From a checkpoint of a small self-supervised image encoder: 6.35M parameters, moe soft.
Rows from block 3, named by matrix and row number. Rows with one number belong to one attention dimension. Each number is 500 + 50 x the weight over its row's rms, rounded and kept within 0 to 999. All counts start at 0. Numbers have three digits each. After the name is the row's rms in percent of the matrix's.
# v: attention query, key and value (stacked) (model.blocks.3.attn.qkv.weight, 384x160, the v third), inputs 0-79
# proj: attention output (model.blocks.3.attn.proj.weight, 160x128, transposed), outputs 0-79
v.48 117:530559491481555501464388510536489492518423586507451426541510446503525473431488397416504517508488481484443524554533505458535459521475506540440600522530566418488496464459456553523453534568483508483506484487423518504562520465480504465491506490
v.49 098:534485538572512494522434437556465508552538549456500485396463477627498506472451510431494502493534432459488601485546499462482439472469484461623423446559536575467607433447551466531418455536463468510471469437492523496461503523512530479558473469
v.50 085:497441441518636463419495507540387448543444456523456523607638459544576524406490507458476484490479518598470490507487497528498459526565457522532507484513520467531441530508548571481405500530518540493571461460560482450457523484523565514475529584
v.51 082:493501532565415445619472501537546488474527537618517536434498475574485472501464484486487431584488534464489452478526507493488584410422404485541524487511370580556487502448489485524585488465492467536487528449533537508461469443502493496482531496
v.52 097:502501515489450419526467546525568506514562524475464506603522500553481454557504578492535387540447421423486419533479517520493452538422492438409490511495488561483497497427602562471567475517489420570474640450560504444592533546541571487464494528
v.53 095:475463402441567513431563510504511483541532412489514512584573502501522513536487525518472457512443448583466401465414476536551480519525528519494546463440441465512409511558539453506497489447530509427523515590611475525507575517595516486529434576
v.54 115:444438508423545560450571527495501488494430475475584450510510551388523485543441518571437529502546587571548425495426421490513532508509540536490487555415492426517540513537458505527445529461525582410454447478445486539429561480559434543623486512
v.55 099:517515474446483586606497456500489504567505455479593496484463533523536520454467477476450529464542458416562598466497508484580529434512420507570524437585435531537449502484572441520521454461514545534488449489508417557377561425478507512610451545
v.56 120:512442495502547543461504473430451505476414472479479517521635418458635451464608446491498460470480470505477415512465465510532512567435555539480499480493584401521400450617507504444505541489541486506456569575484452524469501498512540394480504549
v.57 085:510464528505523456568408458529515500492460512536500541547547449576615409514565474497508440499462421420531490446441477534549509478335426469472491444586551486555442474501601573495585513482542415558444608492564474468473534476508569443516502553
v.58 090:471518475486511544580476521522589459485459445417595480527479604501519514574465543581425495528485451427469454494430493513602507487484495497441591466442491509503464426437478479541576488409494534459526509584538527525516532495576477554544502519
v.59 092:492494499490504388475453600529496531491526485516448505565522506523591478500565522577530475506417444507529512493501534517529458508448459510457459479468544503525380439438591620519596515494517464563510570614535473386522493501503506515465490609
v.60 090:505475486502521418431499541497489458496439658625471481507506450511489475467529483497538532465489624590470474523419573407491485536487453598465580495485563469496560573464418526560477505578418486472558473526469487460494439404481491543423513493
v.61 075:488479499497587554496568521521527504588446522453425499544520467502502505488622471443523511551508501565441540547529474499495554515565557481505520521659539506473432600553524507413464522573552624623519533518480538486479479493501504472409540540
v.62 093:496456551449471413553534473516624463543386546557576544534462544576432462574575472593496497594564450478480472486388500477609530513513486534429578523556406462538452488477502448517499515438478521532481488517523474485509489519444453585387464528
v.63 102:447560473559529579555530530585491566532609504492410481448444456482456481583542464433518515496486557377475509555558455487471588474517483423496552536561498538512485547568511512384593467533546465567499519430538529565463466448430586487511538483
v.64 069:488484485468469465515454477526490558489481508548544471562461509539504467553598477557468508576519495520494412544433576450534453511488466624413597406425509450545468484549496494504598542463514454498487533553534520486537487478463502567485509578
v.65 092:511401520476473560513610546451545519477512452399544464535532518500510518549550445551492551510469457536533560420455550485598465484476478506548538474497502558491440535489448470599469478409479458489517465631465436519501523518504427528550506524
v.66 090:472504459562530559477551567522412512531459513511477488459437550484448533540487493473529533428507600575552554550416456496408534474592501470479379497530475557514615608501462507467467501541498587559541450461472556466530454429441478539562484418
v.67 089:550503565542476487577420462579536480530502521477543594539537534509476535482549464467463550488573421443475594469550537437549476471550435490540498439598432554552524403528509433473504480430488437549520463430461496503470497514440524549430506471
v.68 094:508496548517420485521498535429522476377553458497529547388502519494527539474458535548486539520492583503529471423482498485452469416435513537558350497380505535532579523471428526572508538501470436504470518558476477410487420525541451554565596462
v.69 100:547363459585522452422623532455522478516525501449526484560526479576532570479529558523578500487406465561554470482505499516517531555496526388518410505534552549472483559525547637565400461517445532570473469426539462465548603519589488476529455546
v.70 105:529468430382529486396498487536452533522481470539496459493522525436519442538490386516558599466515552567490508497438467480498521538485517516441502558488534414524520542546520529513484583559510511475494405514480437494509546444516476507637407549
v.71 110:484571465494415514597565471519536486560511486513506508444410557543460529548503511519429489516572479449531531476458550458518472435573427531479529444497428593524510479545527363499564450401513484522504482508543543503506447497346502601459517487
v.72 094:432451387535486459489456530503425532412417508619503507550504497496528439573535512491539540498483541418480434510388463444432550483397493479413470435400519417535599543533532591496553564549536494543485470492565472480604571407516542486597464557
v.73 074:504609469456531540554428460417538546430539492494494560446523517459608434548535398512441573451485542441505455473427519439469392497511483553525600534503496445570538426488488412457513546490496415447504513565395412502414424559440530534529488547
v.74 098:497472482503551420417409540481504514488375562575515484582568435501578427486498514435588469554435533608473375567459471501495523529478480451412542502522532452512504626488493590518464519537482512517499536473482556502498524472530548439487487570
v.75 072:526462501494383521538513454503449480535475430527535527456542574523490525520590448531488515463521385478581663456522529483541502416516380551549479430583496553539449489522551419526486457393546452538462418547508465532415525463434512493540544493
v.76 106:492519520576475526580510510582585469490483653544446495526474444582534470591585565477466449589463558476458403525459529425503497519533457508449589458510475524504448522508494436471587383495470471588514576505516584536467483486404587543440483546
v.77 089:502486520557392575484545492502428491553494450467484452461552483496489513443415552467487488497547586418581526531539444555497604439455522419558438548445453533445471603462521511469481495500543612474554449389535431542538547548537497539529537480
v.78 116:499595453482437511572414451562478522547561493544459499546539502535559461464442522431471440479459473479499430437437523477454519464494429496513565443462390544570477495450591481515553460449530395540565481518539466445514466491457600520524490523
v.79 084:509441459503525593493608542409432516465514415425511444455497512465447584515535446514509553424493559484547593511497471493524471535485550497571406508464540499439563583500390506509500507534487537515540452520455414492546506544529465545563519438
v.80 091:516545484533541516523458434543456467451480549543455551439582518494548461465531438500516469467568457432422443473435491511475510497503516490511476539432495430506553479537489441464520533481485422485494500488457446458557452518463541485483479426
v.81 122:484579570525416456551369514570504492482489596522477516429480508535522459462462477457500452539535508447480510528478483483497518461456506491453503476442473530503569561419485499533556477469487401481476526463469503492566460547432531479475541442
v.82 094:511562516514530474494511419562483470461521520502434536441471495492474452515480514448449492531615518437441424509513486489445452529514513512496474566559536521478537467501465408396450510546469505499519626434511611479477420502396518535409518450
v.83 092:448621451466501515605417463553549566384574473479459602526423500479569472569484497477451526553537460404435343436398491433496454514561533512415548464399463489510527445552495481484595467491521470444439476518499581526513507503485581500523395516
v.84 118:494555407395644524503475441545507502518543500465571442463448544437542416558502467556430503479512517451538432403388558513516498497507491553425600476446582442527499472521496424487517545369528450409494518550486473503467491475485496526563484519
v.85 112:477427476522535494441520550525529470542423562561541455526492519582538477516460530562562460479467624546580491543470479512482590467515519461465501473455510455529643640434471573532448491436513544620532494442470455460516550458531506512534524513
v.86 084:489554619521381404533441506473575501427499554517514527511512451565515491467479588529446440573501532578494407478533517497461428508503485541518494543393495501528514453468466488498516489495469428477477579550483583474386392576446469508390602508
v.87 100:497423547473528419477585532431543481495427457508643550493523583462560468543544515626485497485502528560552465458451475545507531491422499506506353516449573485591542491578499544517486567448523519578459528555468496406518496559502410469504594464
v.88 116:513451494461511516409596542475479503540559398461520485473531535469432527487464479509474604366523495609617607417549521478516485497536485474609423521512514525520587475513494536544392521466493506490496399544519468479440506556524450545532503459
v.89 093:446393494577610541477527531472516518494379518443462506549458444500504566539572493522551454500405488519461531581551482528493528582556569438471456499544517485455451532533463573464486495624534635514451527488504551511488526432619464450493454492
v.90 076:451441450461543551447617514462462577467459543511494463451414508479476481552628432572522553519501579509499533570453484451466501537470523526449509591508558519466470526517458497465516526589512616481445569580421505540468467450469438523507531538
v.91 099:558518483492547495499544421503421459629530550479500459435495500553504495440408482443526489458569498511550554544505508499503491510510472513568477512628531534453537631414497482492430442561486485496530488423482431450552466527452541512486500460
v.92 116:478475587492462552501473562508558512556550446468436463548499514538461578477477584478492432481434441485512606537614463545566545479514500404557411510496460548447504526505539571512524457517509482535486425512549467536544575563623480494503490497
v.93 093:532538427485554591414606426522457516552519555520439448446462461507477483540461478512509555468563560484495492546482480484505520532574516511541573532504605503446529597515456477484444463553477489464558454435508487531518467494476543555504414487
v.94 091:556487390508616409430488438494467481555529555579532443489535477514537448563444540519540433497437438507519415481410552543518512546440515529480534469464554427492543549445534518596484444441464479444551522481543427460571566486549524486526427494
v.95 112:556491456412482386478400501408467453475473467557561508430577567520489466469419521531510501500497493526581442420421507549458466460383471508539421533504543474587582419410584545557468579466487419459455540506563473420498511500548479476527524531
v.96 111:489507448494543504502531466552476527562519451523516474423499525488513485487428556455470507410523503590548511464491475582417501434528485500582364467421522529536535515542548505500445491501514520488501413470524479419454468494550514479543481476
v.97 102:474577571486506482538373513489526509407430474432485494481507542416548470481522448464478509508487452470521510501480522531495424547505566506446518556461524489494552454501456549469558573460509496455457513553446584487463450541465483408460574479
v.98 105:507553552520413471433467536560526530432488581521440485573518432498470490472547401409557536532486593557474447507559495386472504530535501539472583537539484509507537547454435520442469500605472439532505520492399528468497423505442540497473516515
v.99 100:539458512503486417412404537502555500468518547599420462573564441579538481508497505413564463541402500569475432503501488481454463573471467501494545487471544454506509511425510597501435457571465392555568488484486457441504510544538543452480502547
v.100 096:500447567559437532469522520523564468494446533438420530562473455453389589469525476487549501586478508475411530567575488519568561547505591363535484591565434527395445569531434532447475457558475595539521499413532549537583554526535460498456494473
v.101 101:578473463461517460491525486491446441605578449503540496489514524537418480459380528521528477465499447532601503385569522582562571472489494447583533513555479516492529507465560528547437513416492465518529475471572407450532523536540489534504522483
v.102 088:453561552593463568566480493535533546506546554472387572494460480518438523574552549398472419520447450452431432564565502535492540489559528420519443512474493611450481500490511481437613433580484490546491511485527585512547422527526535496417450431
v.103 100:449488482452537545479562517529465513582511384489559465480438516374449556535502521526418541469534542549568548446567526547474508456509493586514479483467494484497440473610509477481494533463560578450514441564556552487434495440556444537548468489
v.104 110:525556599542420562517500502493462526457565547458452489483535421442515556452583486443472481556459518449386482503612495463523493532459475560523537496444526505425424537524464478498618478617483461483500546585438513524538466523485510510440500471
v.105 083:503538536473493576458477505502413492458496497513511477441436492394401472460416505467533591521600569448512510519578487478563512475499554552477574516495502431456567544461371496552516575543471539439475440459439546576498448490524485566482481439
v.106 093:493456581529502459529467538454521459456538475524526518479557498543520519439425575522481452455469532538550464445512459564442522435492493469596342551435540510535589510476516592472469502505497518531489479443458481407501484582553473484478585435
v.107 121:514516460477550507491432412436493460440513440467496535519577478455584473467461526550481440499438404406479439494443520578534440561466547501462534464439512423478419435503524484515530551450499493384510544555521419490522542504546509457525496556
v.108 083:529507396537629504409572461517467500529585501483478459497550472483433521519522495494485487474474463490414511514562479496533479598529541465542524528573551479426480448484483454481461430662466539461521495463507408552494561518549561488418395481
v.109 118:497418423490617413417453465443398512537433489580534477600619508516534462426503493515600474442455424527505510556501486522477515495404477496481474448518540409517508454505576609504465591529543551504483456485539456444494551421583522405514485581
v.110 083:518493471438430535444472513611474480568536478530447526491481540503390517470420442450543539475532487514490616504550452499571567492584508456553524513531406565476534477495526483531458455490497508507555331410557436548542544552517514577493450441
v.111 105:551562525538491502514539418501479467435569572493463547381517505460539474455478474543478499540534495448461461459464531474483455520492535574560470486452523498513546417485470376481512508521444417414499568511471448436533427538441480536467539463
v.112 077:424447425515565516468671537507481592473558500500511407421402482494505442567491548519457491522477568511506513494450524510392460479467490554500437546378634551454550529545513527464486497586501512479505511509500457447556431463494461537542487539
v.113 108:546626518494497521495462435522509528534556545438377453454513439437479505450473447364537481516526490474458530574549481465523396600556558517538575595552482497415473509460496446459484453598466517433529503459430503531517454575458545474434466496
v.114 111:553516465433476515419459467476504488487498532566483458525711470485627440466505486460487484440484507604519469500442418468464422541491463535503494488454545430542460493518551473505421463512480499433543534579432416500443511520450531466537461565
v.115 083:509455505526562552465570516413413514510463494462523466450416483459452533440572438483532553501532473549484603571494484550513465545478563525479489555527570492417487578514428463510493546545476601478492513583482532480542422513525376494440516397
v.116 094:451497465409463411471536529475498546503449470594548395566529450501554424527487502520506527500505536533517398508457515480437471480378470607429478498360515401515501575526541567545501530463516478451501550572514501455501535510519505485526513538
v.117 108:505532456543525451576533505478558438512486499517497568438469557535442498441410564561472445535548509508476419493454536501465471495614524463496437498489402599509552456448485405478431463509459548457561527435510570460533465476428515564536544436
v.118 113:551410383488567511446595489493464473580542484533484452535515506535504528538414563514521520467440501566547456427436519508504562508506479462584459469451511514501520545463564562552451448509497501532541422481580442490555573486563544566565447523
v.119 092:443404452507561456469588489406477484499490421568579468484530515479549498503466608607479498484497532524543396435468507543450500461474506518509414426390584454565505486565530537561484525496523534516502563536569531460444494466582480499555512531
v.120 105:490505607499481420466532566438569502465495494476569492494588494500498487459533486545489485544444573653555426492562545514457438537507534485547492571489568466505517472461463543505430543481501501508488596560403521449405431575551397453399613487
v.121 100:528386556487483447458539560419557466516491450436515523521534557496480548447498471526583570470454510565550610487595537507506517528518497468586409544621532537499531456511501573497444544575495566568445430509490473438462528524602411473515543504
v.122 094:540460425528520393432490453469429481572427505601478514530539487584489478479449473472604572441479474601519601589470532463403475481543440512530483451646447505532529524440537478522388511547495548482552408420485428500472501440423529544552468549
v.123 125:543474501510393388465464483480450512425518556566531538493553523517510462446528424522561568495528512520497499480486551377469452497399466613490494479472524432541551419478527515559498572538460388494470528535455453444559447478408506491510563546
v.124 094:538534561458438526506467457539538518433538448479497525561574444498570506507582398485447539459506444441454504415537473449525460566495438569536558510536387478513390393558509478458549510426533475454456535532484473549419517519494525439514485602
v.125 107:556531572510426443521428464474457488490471540561552496482572482564532496454465460443515493496549511533511557497550468537439504437414457532542433520565489523539521467472529462464460552524487462538486557469484582494487466502436518455486526453
v.126 103:531596467539612512557392450472515513469544519497482487549538487540584481494522454470486384501405423509493442469456518531492501551504460473462605466528478478492436432494517507506565477431522410490489547547502475498527510525519593436471476552
v.127 099:533453515576482531469573539452558483546558610489502547487543477550557553491540512481517523442472561622536487443509464466505511493600452435635419505547556528534553527516481484492455477584457456613453444528476481448407407504501521502521511504
proj.48 108:474459590467534504424575436521498569423560427454533447490491511468542502527446443593468463456460554532596499453484545547484501470501570524504498522369473472542541414528485555455432508427550505442466488532447506464418452454540444559503522492
proj.49 100:557457450431478550557517502438425535463481510540513531553419467536567538491532453523458491451464475524566445466549546536493500539405487576433531519412525496526433526553496529479500514517594541469394491522456420547500541436544413489531396556
proj.50 094:568577532466479493452473471581561604451529531445575509538465557513422420436449495502530451465535490498530516501537585465513460477452442511577485493523485455522570445350550463564514560498523497600523502503405462438505474499410524560459477456
proj.51 072:477572497520439420538566520421557458581517567580515524450524440532504562564479461459493536517452489552501480482447529502588526459521425534503480430518550517514473516505401492548587459484402500622470480553521543554470465416548505493502535472
proj.52 101:486542521456544513549469499542583501506443388545505478478456546507498521436511492576429577501489515432507556585518550470450459495543453513522506505442481536536567448579487512506553505418597556420459468485449505546414539467398422547538491486
proj.53 089:511542470471485543527411481584548540491463482484531540586538598453435378441521475470527611485600545508500552609510480428481493470541553470562543563544528472533513449421533496525493565474496562482559525470463470502479525591389490587439547552
proj.54 114:527496564519497492555454510535522535483561502508471549497543462426472580469523519458594458547564497431419536616519431462517471453456467443396468558515473518489595502449504472453503452636480468566595529466521554466564485491447579545515486515
proj.55 097:476537492489463442552546482412458502577479649534524423519499466451535513584508450416510552473521567594506492466479511464537496516522490580412529547584581444518503511438414430519507527534432417593457454474479517505499472480536470449514504497
proj.56 118:444460516456536561473524420545561499469406448423572397537512595478494516466508466570483520436509504449566572492460480503563446505504510557568484467361495451545550504517538495565414549416522546472477460516464488544463591577467502538534447458
proj.57 098:421507488425500516502535499506515522474437424530570409538505555523601576479469481533475516478525532526555544475520515479514466515542451636539457447401503454607562480545451475537490551405575543485426431532465434540409565463457429502561494559
proj.58 088:556507534462496467481476510539504513558533423562487577558520468395472423405414475524553586496554564568472518568555440403387550435574483486435493591502397529498512537482523548459552522517539496442555532490511474428497536524440441592488494522
proj.59 099:417516449447467531478570529557565487432473422491510482527488560591438470444454489479460606473525565470480525509542504424382500467544473514540492533404529530474563532515492487505538530385525541406490454465548443515452575511442469439553523496
proj.60 089:509459541494388499487562546546594466401542469401435567474500523529441537486474582485462467531494511399513582446469530468598481416525510449529444454443456542490499540448479468574492456486451495575536439495565530550513476520504512544491469465
proj.61 088:544560539536571439496449470578589575493536537448536439518413488583419446455488468467475391513489442490532466578498528568471439559485432493539528536529495496464550397326508484614498513494466450447489535451438464475470488510501542570363517444
proj.62 090:498493558495503488517514537523590396536455539567477557478571471383503571564434500468498538576414544543403416477365455522497583483559494466523573506452445503528513454438444514514549486459481426419527432496492521530433489509558508529501526569
proj.63 116:484497533573633427496437511465456555485553510489568447467506474537564518483460495500580380523492487553513395527528468550422467560403463539555518522563533489529525399403441576580477520537448471531490576472434453442409435485527542502410580537
proj.64 070:489550498462616522528406474478395510498465482480547516456503467508602539494476492489495547470445461479452563489386621558495502558492497542485530450509567516493519505480435546487497511484494437450415395530466438492523523421521497381504431470
proj.65 103:572503560452574540495452531457560503500467490553513591478497486557471517433583503476489508521414527518506512498474585479471482534414487477542517433515550522546436450542507587609477488512520535547495447526401555470411456365473455510463474550
proj.66 096:525472465426402499434543456477459491531477472560513556608568469523565421466524461554516597444502531520552485429493483480514548506541540521511609508399462466459463567560625481479461581531520517398466526520500411483608564589580474548556432586
proj.67 110:521453504515447482459530546515500502401503449369463530476562479531515507430494614436576456552569545470471561503594495440547394449457559435536399478496543509456476515556506588528467462551534556563561557539560492437546457587424541458496552483
proj.68 107:535566533515535521396512475502532526523487514441480406493493509471437438436448495438499520466494548553515553487510523494506431491576558546561572512572547471519498411363382481510397541535461549477513459533390495421494442495457484580437541463
proj.69 078:462432540514527532553571546418460488524492426592541549378480458437550460574550515594530502533530602528517416431414494514436521392549536450524493523516572558550494548580518535492551496501484508596544478568536518451476419453503472472494499462
proj.70 104:524499431414483512485483402588518474573511492599593554636451553558520484463575401476475551459479438482465412451484525521502560596482476539535444444475472487472462549505560467522545577440563516484459534521489473484546564472514477540529519527
proj.71 098:487490515470495512406449535517515611458509414412511521517577475609542483420519520475533472453511467537547586449592603522581440521314517455526477491486566544454406480505527537556464509577530554531495494614461428531561463527518518480545405531
proj.72 089:475505407523547471469502424515447509588480508478478398476471470542533507520498412590483483401458426485480472520444523598498534551583539523428585475462546436432497539460414479441495531575509466388469401480510444463585549488572550453483484433
proj.73 066:507582449487508466430419493560558450479513570468507516524491511543372419474433507466521528514542482568491545419496565461490513498508508479533475483541496455470501423476467531614531495501401570498523523581568485539464500532470528561447614520
proj.74 079:489470422507572493560446446409402429572523451592507579520462522494529520548510460609518510472481464544466389478454451555460578584497510508441595579504456469474551530512486426453549529450479507455516550378555499522516556532519570489593470459
proj.75 072:568514631515583525499470523492583487447534505424482542496560428559524543422504496482514451509437481518491527528502535526438473562527592487534535494536490510556463440475462532479428489541530535484518583484430512489538430483471536488392480589
proj.76 111:419509413507444474490497542393483492509456496458501484457588471470509529521512524548544515475571465523499501411438560486599479483446523440417532511509617473480469587577537517506539475523464468507529442659611495550593556537562540415505425465
proj.77 081:503478547436506518398470518512509397522467503602388429541504493379503434491476498513451547478408525472402494492472404487359508495550436498470534550427499489548534534484511488377523492506569490413481527546493524431481514474504478481537452576
proj.78 109:441480434537527456455562503521586477581523531435481437507490495524441551563553567469569530543527429440423540483515476502548457557431442474397389479491528559383431526512504518545504445560435474560529507608548546480655486505514611477474472453
proj.79 081:522509471481393525440567495536516484475489532563466550584495502514473434439485465499466596471438559504513467445477500443439549431608502541547569413437472487499450486533522489536459545521509577417487477541481503426450561499480396503545521568
proj.80 096:508526454536352418472497461552524531542627556423482528577440515522364457493469496445492458459563499502524535472628505472494502526473495495544376502516489489405448521474552522524517504539443519535520593495568523494589502564488504513479567414
proj.81 113:480523427470511471439476471486530484623437507487472470551518562381432452484445486509545545474518476537474512507517501523473486558478474553449538575568484462518538481385526456473436534514440498447514494490440495463555498519466535498535474497
proj.82 110:475443432500394474502538503500471538495520450477501533536508475569495430458430518502543517506636541520515531447618474420547477441449546469508424518485444537435516658525575498557543508525508560549560555515574427470555554565419540512543507490
proj.83 087:440494416528435487473537457550503511505464578481556457540468563479484473496454507506487455480553443471506554554541549503596475473424470525479418471536538444516437464461549493553519508478491534470507430610559489502597515483530553516514435494
proj.84 116:518533505473496525542539460500550597583476530549526514488458506621466500555567464492444458506471402513491538415603573562538510512417419537628462408555551527469464516517499468573555492506483506596399486497493499521469524422535454490456534459
proj.85 112:448468420484548529468512443464416441581406429515488453456576528458501450508559475593451561450450468483457478400423490612452551509490534536511545486468590472480479583533601466435505521477516470407445508548522455487576542526567486394539474448
proj.86 088:425517535549569533525515508467572545446558534435561473438488507411495474499396482462530517496526548618591466435477454476516515495438497512555553523571471440588547461350416454557457517471463539507520468552400500451427456574524532541483568504
proj.87 094:579542499463540486458467473399478589467555474419537451466524490558515467454505451476499453471480497552495453423594527559467502556431568579604533552613613503485441481437422489451464535554510546473417570484462433471433448495550468468418545490
proj.88 100:493471589456505567568577473517581538408510498514617574547487506536606485499581493515446479488460575536595452477449431483505531444531477507623466439491416494585464493536566539665446525448538552513514546501396491475394494482489435507465542593
proj.89 094:531518519460492535576521492514428498470541554599493584517472530393500532588543447526450525484486522481502453555409457513525533449608537487474638550512496444520499427585499451317548507496521421416480424438556518607459505523528484547479459519
proj.90 070:489565504489503494501464507452554463569440492568535490537489496508519533463439401547468540470492520514513405515387480524525510525561506568510657482487533443535507481536372499500507548534499505375438430487486441589404567469478435480503510545
proj.91 095:446457499492387537518575512491541516494470461481526572554458502436476441478518517549564519539494535577506541444608451449491514436448459483504458494447375537474490561484666470567528561498482484619525624527500487480539542542463438563562484478
proj.92 099:504500595516520526554543535557573537459516536521455459433511519414528479542571552459460501494463542530484485642433491500460467432616473497502504530499520534535519380450510484376489444471582419481532453455404557455442407470485481501464509483
proj.93 091:477459511457343534492513478478557490497465495570497619614516510458534491503538441578488535441472534534505468458469522478475571423493471480484478481446468456546496578519628480587549572442481466502513511557553483505510623494555419487539478535
proj.94 096:478487475551485464574511493478459452562484530501484521464426480549477541570580475552543468501451449511450463419502569526436565519454437488440457425530533506408504558501565514586542488477397342626482489483504498492610482434580510462501540389
proj.95 109:511485528531572521530533459552567549543546536502488482475388464576457483496482472503537459503465507510418471520535490500482530584537470528497485496501395502424514544379408496511473545525463489537501520424406454412548392497510493553465570446
proj.96 117:508468586534426454482573466497540602462590632451498519573507479461547435508478481503531406505487568563563473488557474463513536462485456556591487490434450497502475501433554523519465558523484441568523560538439488380545462578540481613436553550
proj.97 089:417523432476507522427528485491507493593417552508530482496529557503464498494444471464534546503548524518533519536544436535591519496569509552516522511541504439496469522527486423482437493521431586472432471469514548598416486484478530490475478504
proj.98 121:437444374448472522446504467496495438549420470539575527549517547410529519528484501547549581463576470534519477489413454466564483514487517455445508498467481437529523558594572475570481500446472594455571467526541508594505645564449559474595447517
proj.99 084:375459455588558435601575508494527461519515597425531476425451542495461496615518519533506498474516487557483441496384463480543547496515511462488499438517429472488556552431469479555484498438435489567555460570514534497529504529521562510471545410
proj.100 100:494468519480441547488486579477402402494478480589467494478532488415521509460467554448519595513529546461450488532469444432479488386594514473375486546478544514515537569598464451401522472487558522455556457524566527551470489437384510460575452556
proj.101 104:478453519542477566533624536508573538511521438477516470434429507585525511565636552501500519522514515450414516498524428509495503448430434453540369485491459590474435592542611490546503478491564490641510608481453543487481465487516454455494514465
proj.102 077:463527527561459497502639553497543562522559524448537443480537529434542488567549501465530547505589618512587592575439443409600422428527542494484477510504548505517439497535537505442494461515522469487572474537550476542593533573536546527485429515
proj.103 101:595437595438466506513523473487431602422522564579548535571528519557634519454549457471457399491452512537538526501518490517530485501481448543556478446414474526547493451525556500491476526522593493511407513484393500485470554500538434579501504569
proj.104 102:538583522505446460458436572490553452472485551524449513554485536415444519474441530456499514497477464517508528548465548407502438492569484513399578491523495512555580431467435462485502447542407508474557458514504565553471552510418496518489433508
proj.105 104:492488444428442543550497462516498479553476446588511514572448611516537505517532477557428549425500464459516550492465509495463533492498463564474506450401434456554562565493605415529533541394570535461470482494476486494500626466501413491607504529
proj.106 105:460489563548519487516588476517539578450507545426474416488553502418482387559461505456501474513506573522532509491537391491516510440550605497574519564521519476510473475454459478411452514493513500515522543493472489430500453619565504526406542444
proj.107 131:475529548557483469531507504550534508520593594514433472446339483475376555549484533477471452574477512442471535519574534505470501451476441497490474472562445556462547477396417493514545441533456438571519489472506611495515406431467554507471570414
proj.108 086:484515554515431425634515564537541519437513555531470589511487489502528508566486540582476442521533530472498460525464553413463538432579469452459460483492461484476515499590525545514604482433525465525512517497615493597404538490462446498458562494
proj.109 116:490514564570574445604485452491497485489571548422491509443412434511455594596493465521483450536456453415480430537478451591434540583583495542470518537500413532457552475498407503412539486514460426481466538372539542492521496505559544485477585416
proj.110 079:476434498497479483548506520581574476474459420481512456503542549528566569448567566505466507472519483445425481528493458469460455455410485467518356458378527494472515602518623554517483469441558507516508547513507548433571547498456523445568488491
proj.111 102:513575492501367454469461532516523511492571555464463531518438468489360457472436529514504491509576542494486560433590549433505476466476499503493455517555494518464545517411489545572515508559401462543526530506522516460557450503419488529483595371
proj.112 079:489557569469435497510525460483556582517460579563536462565541455438562429513481421509523544477539589554613521550455480474560552454558498532522562516470498463540465517506478516524539591518464456544387470491426468529425573483574433585449511503
proj.113 120:410461417472382503504483544541513436516456483589490562567513545444516477501465528538513571505594536571537507507484473414503527409539414478474463463451462486531556580541585493559520513463470535515546555517572520550479582498414505538609469549
proj.114 115:489481467516486380498507463462566518481572588524476570550466461528460483510467476508498379493451496583551384437518522496410554563436440485530506531495480482483491476368496565561506520527400475521551606502537511411505510571523544542461579480
proj.115 080:554527594471415534502497523482503528442515504556469580548476533511491463442447469424489537503525641505549476534513525390459504405575498551484555534485450536505543556490578505451491554568505508510463579399432459556450540513511374543527447627
proj.116 083:474524465494595481535442450441513518580468600495615496563408454511542564547515414502585436426480453604536429539455487549509577603432405572460555493521494455505543468368439457566496545543453448508430452522410471501416517473547529511474504481
proj.117 097:462432445491484523451473540524365568517491418436520435516528465491539444431428525550545595509579552491546542429573490449506512443411623475527529519416533508444471545496506529495456536490500584527543517512480429497569411558504482551544498512
proj.118 100:430492498529498545589575515466565476474512491516510488484468441544548553545625532555483524518431465428467471446457495491515518482471447471465427409421582545436445591559511535544560489500512408561494467568513508438574509477547498467522454488
proj.119 091:568499519510555525568530459465491597446561572466497521481427481529577517561559450561450448447406513479529492438508536560509515539458498583528571429466490501486454457415496484476537545503536410498418482521433433437534464485594452513428537461
proj.120 098:475501531512556546480543466460473546488531485500548475475501520466553454500420481502487516506532587616576475422459417517541512456509490573594548546540513478571549456505400486522430518477472588483509502491456500539305464500508418499491530528
proj.121 080:494459523432554585531513501539494485379436425507520497453534482477525482527533493459449566538492552470508450499448419479475470424601564447535520537534430467556567470548398515454514507478597544446523554499472485518400418469478492555489492587
proj.122 094:501425526504530500525459471514482471473523435394534590526541409525513496471490485533575542537510533486491415459521433504454527531429585467507514520426352512480531549495475613519456533496453510528573571450479457439601495624520538535502553538
proj.123 106:455540461477544450481431462461514444558473474408541481567457474505505545499431468517609515478529471553529461472478530510501467591486541519466493479536454475494579521412407554628410566530329548524550471477436459468495503473464545489535545397
proj.124 089:495504481522485418491481527530544410403537488515516527485491461534381565462461559431545372539510427476506448479507532443567446509463452380518428485555551508540522430539464570569507437556481568485562482581601593524456517542390557523484529497
proj.125 099:538529497508524449483466510454506479499539469475474548496501495485427480442392539429613503551498523544479453461541433470511528555519470496447517583540367536527516517394446515545408548548441537515604612427491454398541455620439538592491528549
proj.126 095:475601461582490496577557550519504502567511538523445506371412516535345535590488575514472535572527441412464497561509534545550519494540425474494468449522497603438492525521506485462569422576470441515511476459589557549561453460489519453495556394
proj.127 106:502479566492429517518593492450555535430517503501491605500577476410544417588527486526455538500515557583558503436440453443512511420498543448546511512531411490530418478513613500531508514463468479564553592624545484533497503596577477563465456555